From a checkpoint of a small masked image model.
Training: 10200 steps, batches of 256.
Data: 101725 training examples, 25.7 epochs.
Rows from block 5 of the encoder of a small masked image model, named by matrix and row number. Rows with one number belong to one neuron. Each number is 128 + 24 x the weight over its row's rms, rounded and kept within 0 to 255. All counts start at 0. Numbers have three digits each.
After each neuron's rows are labels from the 100 images, of 14848, where the neuron reaches its highest value: "top examples" is what is common among them. Only what is clearly more common there than usual is listed. The data: photos with spoken descriptions (Open Images, Localized Narratives). In brackets: how many of the 100.
# fc1: MLP up (encoder.blocks.5.mlp.fc1.weight, 768x128), inputs 64-127
# fc2: MLP down (encoder.blocks.5.mlp.fc2.weight, 128x768, transposed), outputs 64-127

fc1.429:126140179119130138105125105119099083077092157127096129149095126089091075125126124119121173132126109124108116147116121094080177130160103142140130141162122121150120132127086148117142114137144162
fc2.429:138147082172120130131147149149113124155169103132160111131130112156148147127108113110117113127124136142133109108119155161119096084095139104145103114127121131113112134165153096099126154127130113
top examples: text has "text" (26)

fc1.113:126124151122160125131146125123095077123133141139133139086102115126105169131118143081113117124106126142131112078141099122147113100157144102107151116129096112093111111142147137121190146147122132
fc2.113:152118113145117067118171106121142190166103119123136100114138155122131120070141125123188171169144144134123138125114134146141155126108110141126142122129134130162104112091082138117085107137113074
top examples: text has "trees" (72); text has "sky" (63); text has "grass" (30)

fc1.475:134169106148123113147159076131157122147114132105124084136143111092126125131062134130144134157147143074119141163122126122130124123120109128172116158162125093113083086112093160146119126141128158
fc2.475:133111141105122120121087168108081128091143123145124145123117157163161131105148127136097120111111115151165085102142134134085127132141142118105140095134139148126157174100152101090113122097157113
top examples: text has "people" (46); text has "persons" (27)

fc1.695:095103126136122146113103080111091125110110109118137090130145115099172126119100133084161129087148169106090134142107104151148125148176177136146107154140139066113122120122113183144134175127129131
fc2.695:161145135122159131156128197139106108124130131140111159131132140137092149119139147133083103136106109124162114129120130122116112121075071106101178099125104175129120139089139119116136108132133122
top examples: text has "people" (48)

fc1.558:127158131161107102123154169126094095111172144169134132130096142083109135127121088087111138148163145131109142093164118085158177150097136138135144162166140106131151082132132099095103094106127116
fc2.558:147117168124150158086157137132142178100167133124170120104102136111139121141087156117190126138159131105125122116139136094125137168142112131106138099123097090114125133155127138114160156143132136
top examples: text has "table" (31)

fc1.279:122118197088128122141115138102140142151143176107143129082136141150112166121135125158119159105109105113068150108139162125109120140102137151177143123113186141146136105178146141164142118135103174
fc2.279:143095093101162144154117162146107056113132134094123103110124095146196090123147077105152121157145129174151137110155109146114167167143119133092102139135098139119200131122104110102125158140166111
top examples: text has "wearing" (29)

fc1.88:135115119162144078100143145138145073077167172150129143100104131122137112138128175106126109114120132127158091099141138102130111136172171125104151130148089124097096104131141143149155153137136136
fc2.88:130110096049111148142099142109151129129153139088143125126164141138146149165125158123138136112108111133125140174153104140123161094129138134150120143130112132126154115109167107112115156132149121
top examples: text has "road" (26)

fc1.395:159119138127116165087107132067101187100112127111138085140129121127091112100124133143108143129123124126150112113111140154125141156095091124144133129142160116138165180112126154111143124097148123
fc2.395:055109136132137116137126075164145164181130141114128121130150172147164102103121106109120116120123149140138115116157101084155132146101103116104140100106114136169143142144094170144101108117122127
top examples: text has "standing" (57); text has "holding" (38); text has "two" (33); text has "man" (31)

fc1.527:108118122169114108105114094106124135136142125117148110147161123103123139101191126076118124145146128130131125069152098111157115091107114165127186105170134116108145134097127146101156120125133127
fc2.527:135096123109113134118083170120122168099149166117133074173127121161112111132095092153094117146184122111097102134166142173141112120098127099145175135096133141116136135155134141156176104136145083
top examples: text has "standing" (48); text has "holding" (37); text has "wearing" (33); text has "two" (31)

fc1.389:123142107103159098060137116135124163143113121129146157145107144106124094164105088134130124141162118092147142155129140140124121105138155127162130168202138141122096132124147096118126132077161176
fc2.389:136151131124115139172114140104137121145155094136077138138178105146148158094151151132137153106129139157108129146136108117121143160126102141100109123061131090141116092112113136129108079150117067
top examples: text has "table" (32)

fc1.414:115115105154125119155095078124092122092093139123138094137116114081190138131110146114175130111125153082094123119074116147126109134162172143175108138107118079141146165125112129115121123135133129
fc2.414:156142150101134148118154171115110118141150097140111140146141131160102128111132128123079104119131116142168139114151129138127137154088076102088169111165123165122106110117154141124157131145153145
top examples: text has "sitting" (36)

fc1.314:130168111113115138103175101131123122155130085114155141127142105113088123107104154128132101150185134084151154114149110140154131153120116121116109140201101137122093101120127165152132139126132164
fc2.314:103102150136120103139077150115123137081116154136102127126122153110166150163121112147119159125075131157128076152108140125082136099128140136132102104105149099134162147113135082104117122091123107
top examples: text has "people" (50)

fc1.579:063102124110103154119120106088095106115137074103144135142166141152153130091143157131130123121111121144110128061141089130140133148127132170095126136134152097134163125137159202144121188107138125
fc2.579:175127141142153113155126174133113142126111177144113132119108088072102144137100141122115098131098120094135106177104155130142100128108108075142158118140102158116140132101117074126123095115130107
top examples: text has "woman" (31)

fc1.591:089120127117117128144102143117137113128118137103161086117139146133148128133151106112148172127121128126082133101165137133141108157123123150128141116171113080143159149144128138174106128108127138
fc2.591:177125125126099142112139113136136131105123120160103106139097119132112127131102108106139081140172154144124140161097135127143150147126122116094135133139148154106140174093101089137110086118119122
top examples: text has "wall" (44); text has "man" (40); text has "wearing" (36); text has "woman" (25)

fc1.743:078100143150144157133091112095094129114120116105139085100108154111171133119140138140166108094070140141095122141081103144157160145123151170135160117120145082124162133112124154129115131138120099
fc2.743:169131118126141119138144172150119120145160140145132162159182098136095123127118121112081078116155123108161117112143133134132118138119065071124160113141096197117124162134133130117146157138125154
top examples: text has "holding" (36)

fc1.322:094078121145138141098132128165111121156111110143135115146104132172115127124139137145142084107120124160088065124113124110153125108118099128094139098140113130161142127136142077174132131152109134
fc2.322:144157108167156160116146145131143147124125117168190146102145124112081098125142106137143104133137104100082112108135140134151144150125106123144171132106141129126096118127143151137075123090139123
top examples: text has "wearing" (29)

fc1.270:121170099140126130154170069117138108140122103110139092141162089111137127094076159137135125155154134083111142108130101139140122143128093143148108152141110103131099120104101156145130137142119163
fc2.270:139108161120116119115078166108099130085122146130119136125101162130146139144130115133111128124096119143167083135121147137080123123127151103129130096149145147111163154106157093104120133102156107
top examples: text has "people" (52)

fc1.384:111089172111127102087119129124151144110157126159100132084170134169090142104127133133128165170132181086128165133115136096125133183113104154098172113119121127129122129135107080112110113109152107
fc2.384:144148087149145173199167136132126134125101112088142096144121141093115127148117116142138140119126075155134157151152114136129131132145125160097105156140102127142120127110152153138133119144096149
top examples: text has "wall" (43); text has "man" (37); text has "holding" (36)

fc1.187:146131132132119136134107133135117093120099211124088123115097168132111157139129103138160119144102115131108150075117159178142126118105104126143164142173124073141112143091138117087129118142127136
fc2.187:134167094192151120095102123154129143095168126114149175149103093154121107105140090112113152133166143126121146127100133095132120114131156142127114145136137143108129100077152107134087131135116101
top examples: text has "text" (27)

fc1.11:080101131154122129107102131081148122121126145136136103113139149124191098143125117117126145100092157178140072149131123150124120126170153147184157080117159085130134111130122141119115145116123118
fc2.11:192142112094162125157136140159112118148130141135123154119142102128090141078162163132113076130159100075104178128125116128147124112078071117093183150110083161114128159105137131117154127149134145
top examples: text has "wearing" (29)

fc1.80:115129169074129112130169128138163145187113092147150127145115109119112151160119119131124121119117123141144169115110070127116126147131105090094132135130079148155144161120113081137137134115147116
fc2.80:156122132110109130143130156108169129102176121116136116116097128136137124094119090116174139122134137130098158132079116092160075109109143139170165123126140131070158132145115162112145136140161121
top examples: text has "buildings" (28)

fc1.166:161139140099143139152170105129126141142102117092123105089121115103084121096132134176136112152150125090167167152116131096131148124153078154127132154115144115138094125137088103146126097154089128
fc2.166:121122116160113131116101126125109138115186146149141104147150150174149120182107109122096130115091149155096101098148133172121083126128153080120110104146134141134163155146150130115112147095166124
top examples: text has "people" (45)

fc1.319:107098148132090161133099115156143139177119146084127123160144085091160133135150117139152146128091118115132126123163112158119157151143108152150113153176162084129143105103138106108169151154163151
fc2.319:140134147138123152189132103113129138147112132099110084114131145097097170154132170095127139129086130116133122159130097116112147129096132142154143106122156130092119087168116181109147139152107157
top examples: text has "wall" (41); text has "wearing" (33)

fc1.4:077134138127112115100190109104159115152106106150161156146147135126127113125098145139110152122121124149184121100167095144112095145127107171136111106136113113141087097131171152141122155142091147
fc2.4:163110109113139134153063139118102129121102151124094119115118156118132140133140141135137119129133120098066122174097145131137141100117141096139158131123109130103145141092119080113118108099143097
top examples: text has "holding" (36)

fc1.324:095149119145150113117072110112134134131118117098141076081120138074137111139097110142138137113094124127087121164105128145144149129118165150174151160135135111107152110108118158141100124118109122
fc2.324:158121122120139140128156168139094116122167131120118164174156133152139146120149144107097072108150128109175115097141116111122124137147072092094153104131122164131124162123140127118127152142148149
top examples: text has "front" (27)

fc1.154:119140108138128144151121069118089125109107087101138089132144099090160127096093162123170114113154146062093154138110086142151137171165130137150105162146113083131112134100102167144128149156129147
fc2.154:146122150132134121124113195113106116115140143142115142139119154161109148152115111118072110137090120152181086120127148134094107123102114090112146094143132167115143142116150111109134130109141115
top examples: text has "people" (48)

fc1.229:128122137151151117134120114160099111114125156151135157105114123109136171124127142084106141134116110126122104100120128137148131119132147134139140134084132133107125119139125170143147153128138132
fc2.229:098134127097162108131113111148131164146109123152123094133128176161134099174122146163123141151127142159154144156133139105110144136073094153134170106101156125121138121145072117102142134116130141
top examples: text has "trees" (55)

fc1.458:144142165130159118139163116136115134148102100101119132096141139143146142118128140097119082116112119092132098086122134178123151109124143152132100171123127128153124102105110125117104058093139151
fc2.458:143155160090169133099094128109142099125146116117152195093098128114121130136149109102151141141140155156130167167111106069142109099153138116132130080118132121098133149098139115136104155124135137
top examples: text has "sky" (66); text has "trees" (64); text has "water" (29)

fc1.85:140131174136128158120128130145130090131137099097158148159116131127154094086127116112121113079122055146093087133143116105139125117090110183185142134162178144141136156161099135168128154094111070
fc2.85:165109124137145130120159172155184146115119153152134112084137166137115088162129129176121113185122118136148157170137132161096123126159155086111113137121152100147116113094135154103113121129142093
top examples: text has "text" (27)

fc1.652:090085118110103149099088141108055133104125091127151177156138142164163120105178152116133130112146127133140131081140117137133133131176151139110119137137146117158141177149147148110126155100156123
fc2.652:148154131140151134168154129128169140164124138150110102117106077099082153148089131129128130134100136121090152186114142133167090146067105121120135134115107113137109077133116125163147083131106116
top examples: text has "table" (33)

fc1.19:116129127109140066103149107171125131163125117166165165120140102148091109127144087152165129141101139143126105126141094097120122127168153153130182150102122117103091099109160106084115122127116157
fc2.19:120110162109121130151113160116115146132093194112101125112129139148125128078130133130150113125118123139138115104159210146092165152135115132124070109139148140141133137154119141170138173145141090
top examples: text has "trees" (59); text has "sky" (58)

fc1.208:129130133119157102109114155104107139095118160135120164142156125184103151082154124135097149142113109151137147148135150136109140120125111101153143131138142145146121085063106087132110128138101116
fc2.208:152119127122074157119144082126129133110133134116152112109118102063095126112146162166151127153145135139138113103086126140145103112149145158132093130166093156107146127139094121124138151093084112
top examples: text has "grass" (25)

fc1.36:181147126102128129139168159148138147154160123135116143133146101157066137103125135138097107150162114116144148138170135123136135148112060093090115131142095184129098135125128105139153108147123140
fc2.36:081111135154110113114110090126153125107097133108141109108094159127155121168119098129164167150102138152115115115113129123104124106156204159160074124120154081132151118152125118125106143104112116
top examples: text has "table" (33)

fc1.181:159159129129156115147177141165154130150150125151136130136137098155083150107099110150097107166121112106143142129140118150133133147057062098106108120138079158130108130113135090141142098137109160
fc2.181:088102135136085113102100097114137136114099128100133131120116169117164101148132107128165154134139132162142104119130133110090150113182206152170091122136153115118142128143133115118112161126128110
top examples: text has "table" (31)

fc1.415:114120140133162103110130152159099072118143138130116131113121136118143175137101157096130111137096118098160087116127139136132110143141173135126133123126114117110101082131115153146135160146156129
fc2.415:143122139100138130108129133102152127114118132107150138122105141154170147140085135145143132155116125124139134184131142100076128118082132166167116130096119126124144125134111116104131150131128146
top examples: text has "grass" (26)

fc1.399:098106141127127112133180106119076123094158135115148122169113126113168149117143162120134142091119144127126135088115135117152093132121147115129127114167139125138109104171129113110153157076097128
fc2.399:147128164142095146118136154099153130136113123157132110133086105112122147099121125135130109116134109112131133117163156120126100084137124086175146090146064121172120104147108150105161148107127126
top examples: text has "sky" (56)

fc1.41:122120183113109143100166089104104145081104149110133147130164136122139130169105156123117142148118177135136089097142133153105172137136102141125107134123111094140106114092145166127096091070138114
fc2.41:123121142131149137162136101134116143128164177074116124091159098131136104125095182138163110104119119085130118110146124136119122106109109117137098148088144089153127123141114166107089101093113133
top examples: text has "people" (77); text has "standing" (53); text has "sitting" (37); text has "group" (35)

fc1.405:110119149133128128112110116070135151138143169133115104117130127143096121096106151125148157103114170115158096116124143112107151116103061166077151107143132131105159117152153102146173111141133149
fc2.405:139108093133148129143165179119110125106142108131122139149137119130119140115167114131132125132173167126090194126156130172131086113179170080114085159106115138129117108095152143151118082133127136
top examples: text has "wall" (42)