config = dict(
    encoder_arch='vit',
    model='masked image model',
    dataset='photos with spoken descriptions (Open Images, Localized Narratives)',
    train_examples=101725,
    image_size=64,
    crop_scale_min=1,
    horizontal_flip=True,
    color_jitter=0.2,
    method='mae',
    mask_ratio=0.75,
    loss='mse',
    encoder_norm='layernorm',
    encoder_norm_position='pre',
    encoder_activation='silu',
    encoder_mlp_ratio=6,
    encoder_head_dim=16,
    encoder_fused_qkv=True,
    encoder_bias='none',
    encoder_qk_norm=False,
    encoder_parallel_block=False,
    encoder_inner_norm=False,
    encoder_drop_path=0.1,
    encoder_patch_size=[4, 4],
    encoder_layers=10,
    encoder_width=128,
    encoder_positions='sincos',
    decoder_width=256,
    norm_pix_loss=False,
    decoder_layers=2,
    init='torch_default',
    residual_init='zero_last',
    optimizer='muon',
    muon_scale='original',
    learning_rate=0.015,
    momentum=0.85,
    nesterov=True,
    orthogonalizer='newton_schulz_5',
    adamw_lr_other_params=0.00079,
    max_grad_norm=0.5,
    max_steps=10200,
    batch_size=256,
    epochs=25.7,
    lr_schedule='cosine',
    final_lr_fraction=0.05,
    warmup_steps=510,
    weight_decay=0.06,
    adamw_weight_decay_other_params=0,
)
Rows from block 8 of the encoder of a small masked image model, named by matrix and row number. Rows with one number belong to one neuron. Each number is 500 + 25 x the weight over its row's rms, rounded and kept within 0 to 999. All counts start at 0. Numbers have three digits each.
After each neuron's rows are labels from the 100 images, of 14848, where the neuron reaches its highest value: "responds to" is what is common among them. Only what is clearly more common there than usual is listed. The data: photos with spoken descriptions (Open Images, Localized Narratives).
# fc1: MLP up (encoder.blocks.8.mlp.fc1.weight, 768x128), inputs 0-127
# fc2: MLP down (encoder.blocks.8.mlp.fc2.weight, 128x768, transposed), outputs 0-127

fc1.180:463501503504491490422516515516479496519441505506527524506499496505520461457527520505464524472495469579509500523487468521495448524469524488483478503475513493534482483470501495492512521495533537497485542501483544469509513489472512484498450509488543533508494507509513510473502508462517512476473523545494495504511485444522515522451504483489472517523525478479457512483482504515545490512534
fc2.180:557506541528505540508511522471484505468539512462486467461514490512509531542466444493515439523505524460492476469486507481507512522492483456516490494533484470525504467516498526525504487506486487508528467494549500546489472519507478509536511486536480482468516472511504497524520484528504483522496455451526525475459552532459513488518461523487519482514474494485505520510507500480471512490471
responds to: text has "wall"

fc1.292:482501508522552500527487483559477489538444497479466431520507501522488515514492520504501506462478514500525476480530486428467468473528524452541506518481498487507489499496539531511511489490513544522476478499515495543516555507483486525522503531513485476538471533485505454515491515501513530510499517500491476490504522499524479477459516525499460457497514489548501524477490505460506479504472
fc2.292:496486471457489488477519516492519485497493507521514567483517505449493498520528496475506537493512465507503515519497549551533526527477478535504522485492482493506527480502458421493485517503494457464470493519480464478477497552507493468503510470483492529494525510526517516498517489534494446507493513511453519504479517475522469493484519497478489555513526508500496449494503496529514520478572
responds to: text has "trees"; text has "sky"; text has "grass"; text has "plants"

fc1.321:500501472557476580519463516498495499516441488475514457528479511467551515519501514471489506513502523505511544474511497494501498519504465542504505471463518509468465501524533491469482470459551490488471504509495473480489487472499520507450528537536468484481489530533519508512477475553504515480503508498474487528497514473515510495505501507536501494466519542476493507496519472513513551466469
fc2.321:502496511473451470522510488464546544488471510528492512522485520508503492490462527487456530503477496483492529479525557489544507486472472476463498538497504514461493531507498498542511462502469466539512489516504462489528506483504521480493458486512502480479542546516540451473483506523476480515490497526536451545494487502515504487514488468483493500507489457513490509501475566502536516548511
responds to: text has "trees"; text has "sky"; text has "grass"; text has "plants"

fc1.745:460515507519512494443510529545465501532424506498520484499489507499513475453505533492468510453477482539528477522525472511472435513485543468486489515476506497536488491481507498487503502484527549508490530513481542476527536466493496497516459532504511524508495520493505517484493520471511504484483550539479510495530487432540515499452510487500478501509529485508465510477497501501540495503525
fc2.745:561508512535477533526526506452503472472532498467493507472524492501506509548481456473507471519501511483483474462479523503519540521481457498525513499540513478515514459524489493510504505528481480503507451514543474520475474547487481493552519479520468491467526498494503505512518467526482483506498469464500509469451554550449492493516457536470514522527496511491490502523505473496475496478500
responds to: text has "text"

fc1.621:508510498559458525470518521461463485481451497500539485472504502480484471516526473485476513467521508473499518469495477542461466527495499527507485509475518462527482457504487521474488485512453490506523541513526548537496550522505462554510523484516495470493472475509553518516529469461491496491500529513529501494488503497512522519548510522499508495531515497464525491513485435512507522479492
fc2.621:477494534484528471499476500487492502552490508511495496491456538513512523508471476494474510533508501519500502468503495504511504481479529515509468530519496531465525533502546515506543506526507492480463510470504504437484482506490547460428482476500472526512510492458519478484505492542522500492475517474507469489524534489468534495460539471514495524496475450546494525509540532508472469558505
responds to: text has "wall"; text has "standing"; text has "two"

fc1.712:477470486508465502430467514534524493493475491489495540487540501467526502502500532515508510500477482483493443527521455475436466527509523516474506486507505495472517468502492533478501489529542483503474524526455538473554534487484464543508527533485508520528502511529516527515491533511510484510516550481496470496532479483508509475494522457529506466534522480507478523476518504488504461523521
fc2.712:509500494518513514519558454502498484527495558507481488513483484524514477500512467494491526483494487506563559481488532529522541507471441481527542519498493504552474523496473456502502523522507515468494485512542496528471470548518527465503471485504495508497494498469498494492497470514507462489518495519537524481466530522495471466501469524462505512494487502465466476471513441519513508456504
responds to: text has "text"

fc1.94:488540506502509495507538496446447447469477508499512478474494539495535502552484514479476459437489524530480462541478544565506489461492543546513480474475493500481484519536495464524516526475504508500488506498506528519518493481503492506469505523519518502483479521524470499545484506546492499494487507516523529475562483475520502491509500485497474533465498494486520512518458517474509484480483
fc2.94:521460539480513492515481527542508490463545488482477484492497450499455491432497490529491548527522472507509516479539443480508519551491462481501487483477485485546478504489537519473498499514499496476516504474500454468500510501500518492551494479509499499526522465508514512482493505456529512505522528515479512512450484496517505519482528545498501538552525480541499504485490466541474464515516
responds to: text has "sky"

fc1.414:551475511526518504559510486511494484495504488517473470502468503554497539526472484503522512523545516456505513508481557482509535469525509459512494496512530507516495507516500485512524482485458502516525463512532487569472474550473521473484485466540483475481476472508499474475503476505475505480504442502505501476474526525499471512528491558489501483450483505493504498529479507494453508479469
fc2.414:477509473461503461480468527484528507495481483513520523524502514445487489464522524495477504502491488520480498501525480539471491500502502528489472485457487493429515504517500508496476504490528481509497525488473498434488548467512463498544515520475500508525532568490521522524516489490497509549488549496439516516504458462496508517454506454528480513497539493508538485516504527518505513529532
responds to: text has "people"; text has "standing"; text has "sitting"

fc1.320:533504543473508528514505488495528528482458519495507548465481505485499500485437528556508527506523502505475475495521458469457535512529473468512504520519499470519524496481554486553504479466464520442525545463509480516474500507468473518490481549480494493509522515456506489510524523511481535476474511496473478553496457493506534493476522472492503508489516503481488513473532520518500481494510
fc2.320:515485473515524487517486520543470471495508505520506457486506470471485493504544436481487499498545512518505539502521498561480482481483539526522526494497513524528504508483511472481535508520509477506499494540463507492503496492483536465559488489505508460479520497499483472482440512458509491512495535519492509416490536487463465501525503492546492497500484480539503524481472514530532508480460
responds to: text has "sky"

fc1.408:482481487518475555490505532505488476480511516476504548424518493478505516520502505451480493473489548473474503505500524470440491533481487492488503465529517489531457530510501512516512481523497474448520500518508529516533487493481465510521490536492492530467512485515508504522496520518514422500496486489522521501475491505536487466515533494575508510528493458495511486476487553484519510484484
fc2.408:506501464502498485519496501498501487470474494468462498535521487518555511508447509471479491484465502507514486523496447515522515500519437478535518506511489488508534497489473517472497533453485538513530498520507517519514539498551488495466484516531460470484504464516559552524543500513533539504511504465508464532505515449485460472471499488477494487454498534495520517483516472523496463499495
responds to: text has "white"

fc1.291:493499546511514505551507479525474513532486467536501464481482501497510503515495534479497513495482519462486470508521496494475490494486480440481521508495499506510458496517503467520445449451491512520481487537526505544537512500466459437529508519482490481494469480493526547487487510507532514494491509516512524517534521505471531543530454532525514500489507499519449479494553505509440501513525
fc2.291:521505442489497514505499532485473495495520510457515503496546504494479520497470444515506485476517491524525481494528495510472505492511505561541500510467496504450558489504532473467520497503507479502531510485506437491488505536525547521530490494519497516487585486500493456524506479518501489528494484482486539513476512550533482466470517482471478519500478512466493468495460471545505520499513
responds to: text has "text"

fc1.323:512513543542487523503478488506505503479495488506471497535490520538492517514493516512491452523476460470525501475502516497458496498479450510497540480511500497499450490475488492455456498471491494528486473519475471538507563483460506489515468534506508495505472546551513564512509528520478500509517466505510492517551560493481514515529511482483521487459527505482458491483475499459512519546496
fc2.323:469516478464538516504511529508484521510524516481505506496538501435503504486488485513518540509524527576474498526495506515517517512495517506516465521479490477487529502518510463521502468531531468463514540469537540502484469496509486494453525487515494524476530463454461467506466479484551522493511537484465499473461453508532496478490497482529473503491479500525556526490482486522490479465496
responds to: text has "sky"

fc1.710:482494527503468534486503474481483486540487493481526476499486492501482510488533510464508519497514494478471498481495489504468458521531503509514470544541518493491515523536498491503544475521519481498481487461474505505469463510535447489500510501524546492452515518479523477526532499425533454492529500530492541516518519475517479459493509499515478542528541465489470535470474542488545502508460
fc2.710:506521530539524464526478511514521555493504523512461497519464491481461506476495512476465504459482496491523492508518539451535529522495525530496491501487522514473485540527504525468494544539523495528530467446522463492475468495517506483495505494508518510507466472501487479516493474467524479475534502517499475512483505505521480418476527554528512508511522453511500457492509497510521513453469
responds to: text has "text"

fc1.571:498534499488502541472462524493446510496524495497490507483540484475515506477545473537494511523537530486506486473468527492488491466523505443528509525497514480488495444535476496528515496515473503458502525535484523496504541556492517503518562465491498500509456503484514449532505508454540491531478522498485477512489477459489506507480536478489468497519499466456522555503504496495482529522497
fc2.571:515491510507480505507527485488500506520482481521488541492463497475497513506462537495530526456463484558522484496537458518488563511532480534522512538526506489474469554501543507550498473504490479498515522455522532483434483489500459486412497530479463478497521508475482472511461483517520501483491511473506482511516508506502509480505493472529498493488522532521505519511509541500508497481477
responds to: text has "wall"

fc1.214:552451501531519506516515511536497467501459510492491486519472518530477521504448492516507536483550514478520509516487544483485524482536532489498456506485548498539495512495512502486549473504472526537514505511535521537490484551479536500510493456560472477479492496515485465483522493523466503458508461506486495473477505519493462506456504538480492484485509504504525518533459516489498498465461
fc2.214:484534517475506453491473519461541510463508490522507518484499517465527476491544520462504478538487496523467493492498501543483503498466474487506487494503459478492488496526484511540469523493519473516483470500475479449476546475508444501527525518484482496515496569459529528513526484485466507547489519485457519515505494441486530500500479496530528509507553479515538490508536513486513511523531
responds to: text has "people"

fc1.488:483487502545503530490492515509509528499472493498546519530496508491501469518522519480540542515524505527478509490483525507513473469478503524488495487454539507536503509539527454485504458475559494553522540496531541497512489529463453512489483512468490484457526488475493532506479443480486540505479522501469514498482514490484489481522504503501548461467465444495502477504456477488483482532516
fc2.488:497462526525486555454500505498509492536541530511504518457500510471534507511524485461557553509481480500508443527496455518492518497542508490501502508535493479504450499460485452515474528487492500515543485529489498470528474475503475489515482535497513462466501508515517507499513482523513479475501531500512488450516494500529491501515491461477499524503492529529515475469459497434495547530501
responds to: text has "text"

fc1.138:477531531523532502582489482529488509523482499505502451476466506540504496522526501457495477489488543486492490471535513482496523467500461434513524518471490488523475498539506487525455478440454533503485472519541470563516516502481472449526492491492468489520486510487499528484525503521519529484489486546515516502523522490522505511511502548512495502467488477504479498471513496478480507501491
fc2.138:536495430467498493458501531510487487493495479499517542531551509458459521492475480526488532486541451503500458525506492513492475512494522573509505480467539508454562488492545463465500494523503462523509503500478484464480509542514524523511505495507511505480560500495500483512492506514507483530499505487468497512487500536494470496470512471465462522502507541511500470520482508531474491504517
responds to: text has "text"

fc1.322:482499525490447513508489492478529492493530483521525529491495487483496477535515502478479466497519518481478472518493490513531521506508475512477531462528481531489499489558470473514459497515502460464505486548515514489545460512464467462501497487494480485485490483495525529488484519540531500495492485491520524477470520540460508466508515467521546502496483476527439490541588504496456505501527
fc2.322:518515458530555496480545497507469526513520503475475460515495505499517529451504495540487510520505486504549504489507448495454496490491517500523516521492471489460524501454519528479523445505547517545497500462466497495493522484495532520484474520536543496523508497498486464493499449460475489558524466504485498532514528501501508496518446483514483502495508508478500476470470452539509524503475
responds to: text has "text"

fc1.660:538517484494531522551503552503509551522468460512510498490467530486514508510457519544501507456529513521497501500533555471485534495477449520490500517462465498482503495469538472516493452461511504489497534540522531474452519484517513511505480481511496490516470477492507518539470473485509512481498502535505463527481510516509475506463500504522482497472463480507490490477526434532522492536484
fc2.660:486503503481463500509522466524491450496521514472492486543461467489491504488545478475488492498488468496534509486497464510530477560525526493515498479462487524514489517487472509478512548535486510522493468482456488495542518512504545521526506520528485525490537497504450462502522524444528481492521477498462560467508476491496497495510484515502479503528572509472537492494474538532484499472483
responds to: text has "trees"; text has "sky"; text has "grass"; text has "plants"

fc1.557:543551442483462533524526492517529504514483482473483520504485472499511542496439514494469535533504472518490466445511538483500507547474535480468509520457547527513502498515556447499488481472459481522523500535466477510511481504514475476501498507508523521484496486537519547485508493501473520478494449484502480503520475481523523498516510491527540489466511461496484484502508520494500508516476
fc2.557:471464477519498562530512501489471520480478537458511507509484473528499481513477520500466459534502526523470443470490485543496524472527479518424511468468515528540485499509486508462497478533508468474501482481500514484489517477487525488495463534513532484500471525529524541468495522503542483501506509518509537517516514492473513441475500569500474503512501509513511506478469516519518522497517
responds to: text has "wall"; text has "wearing"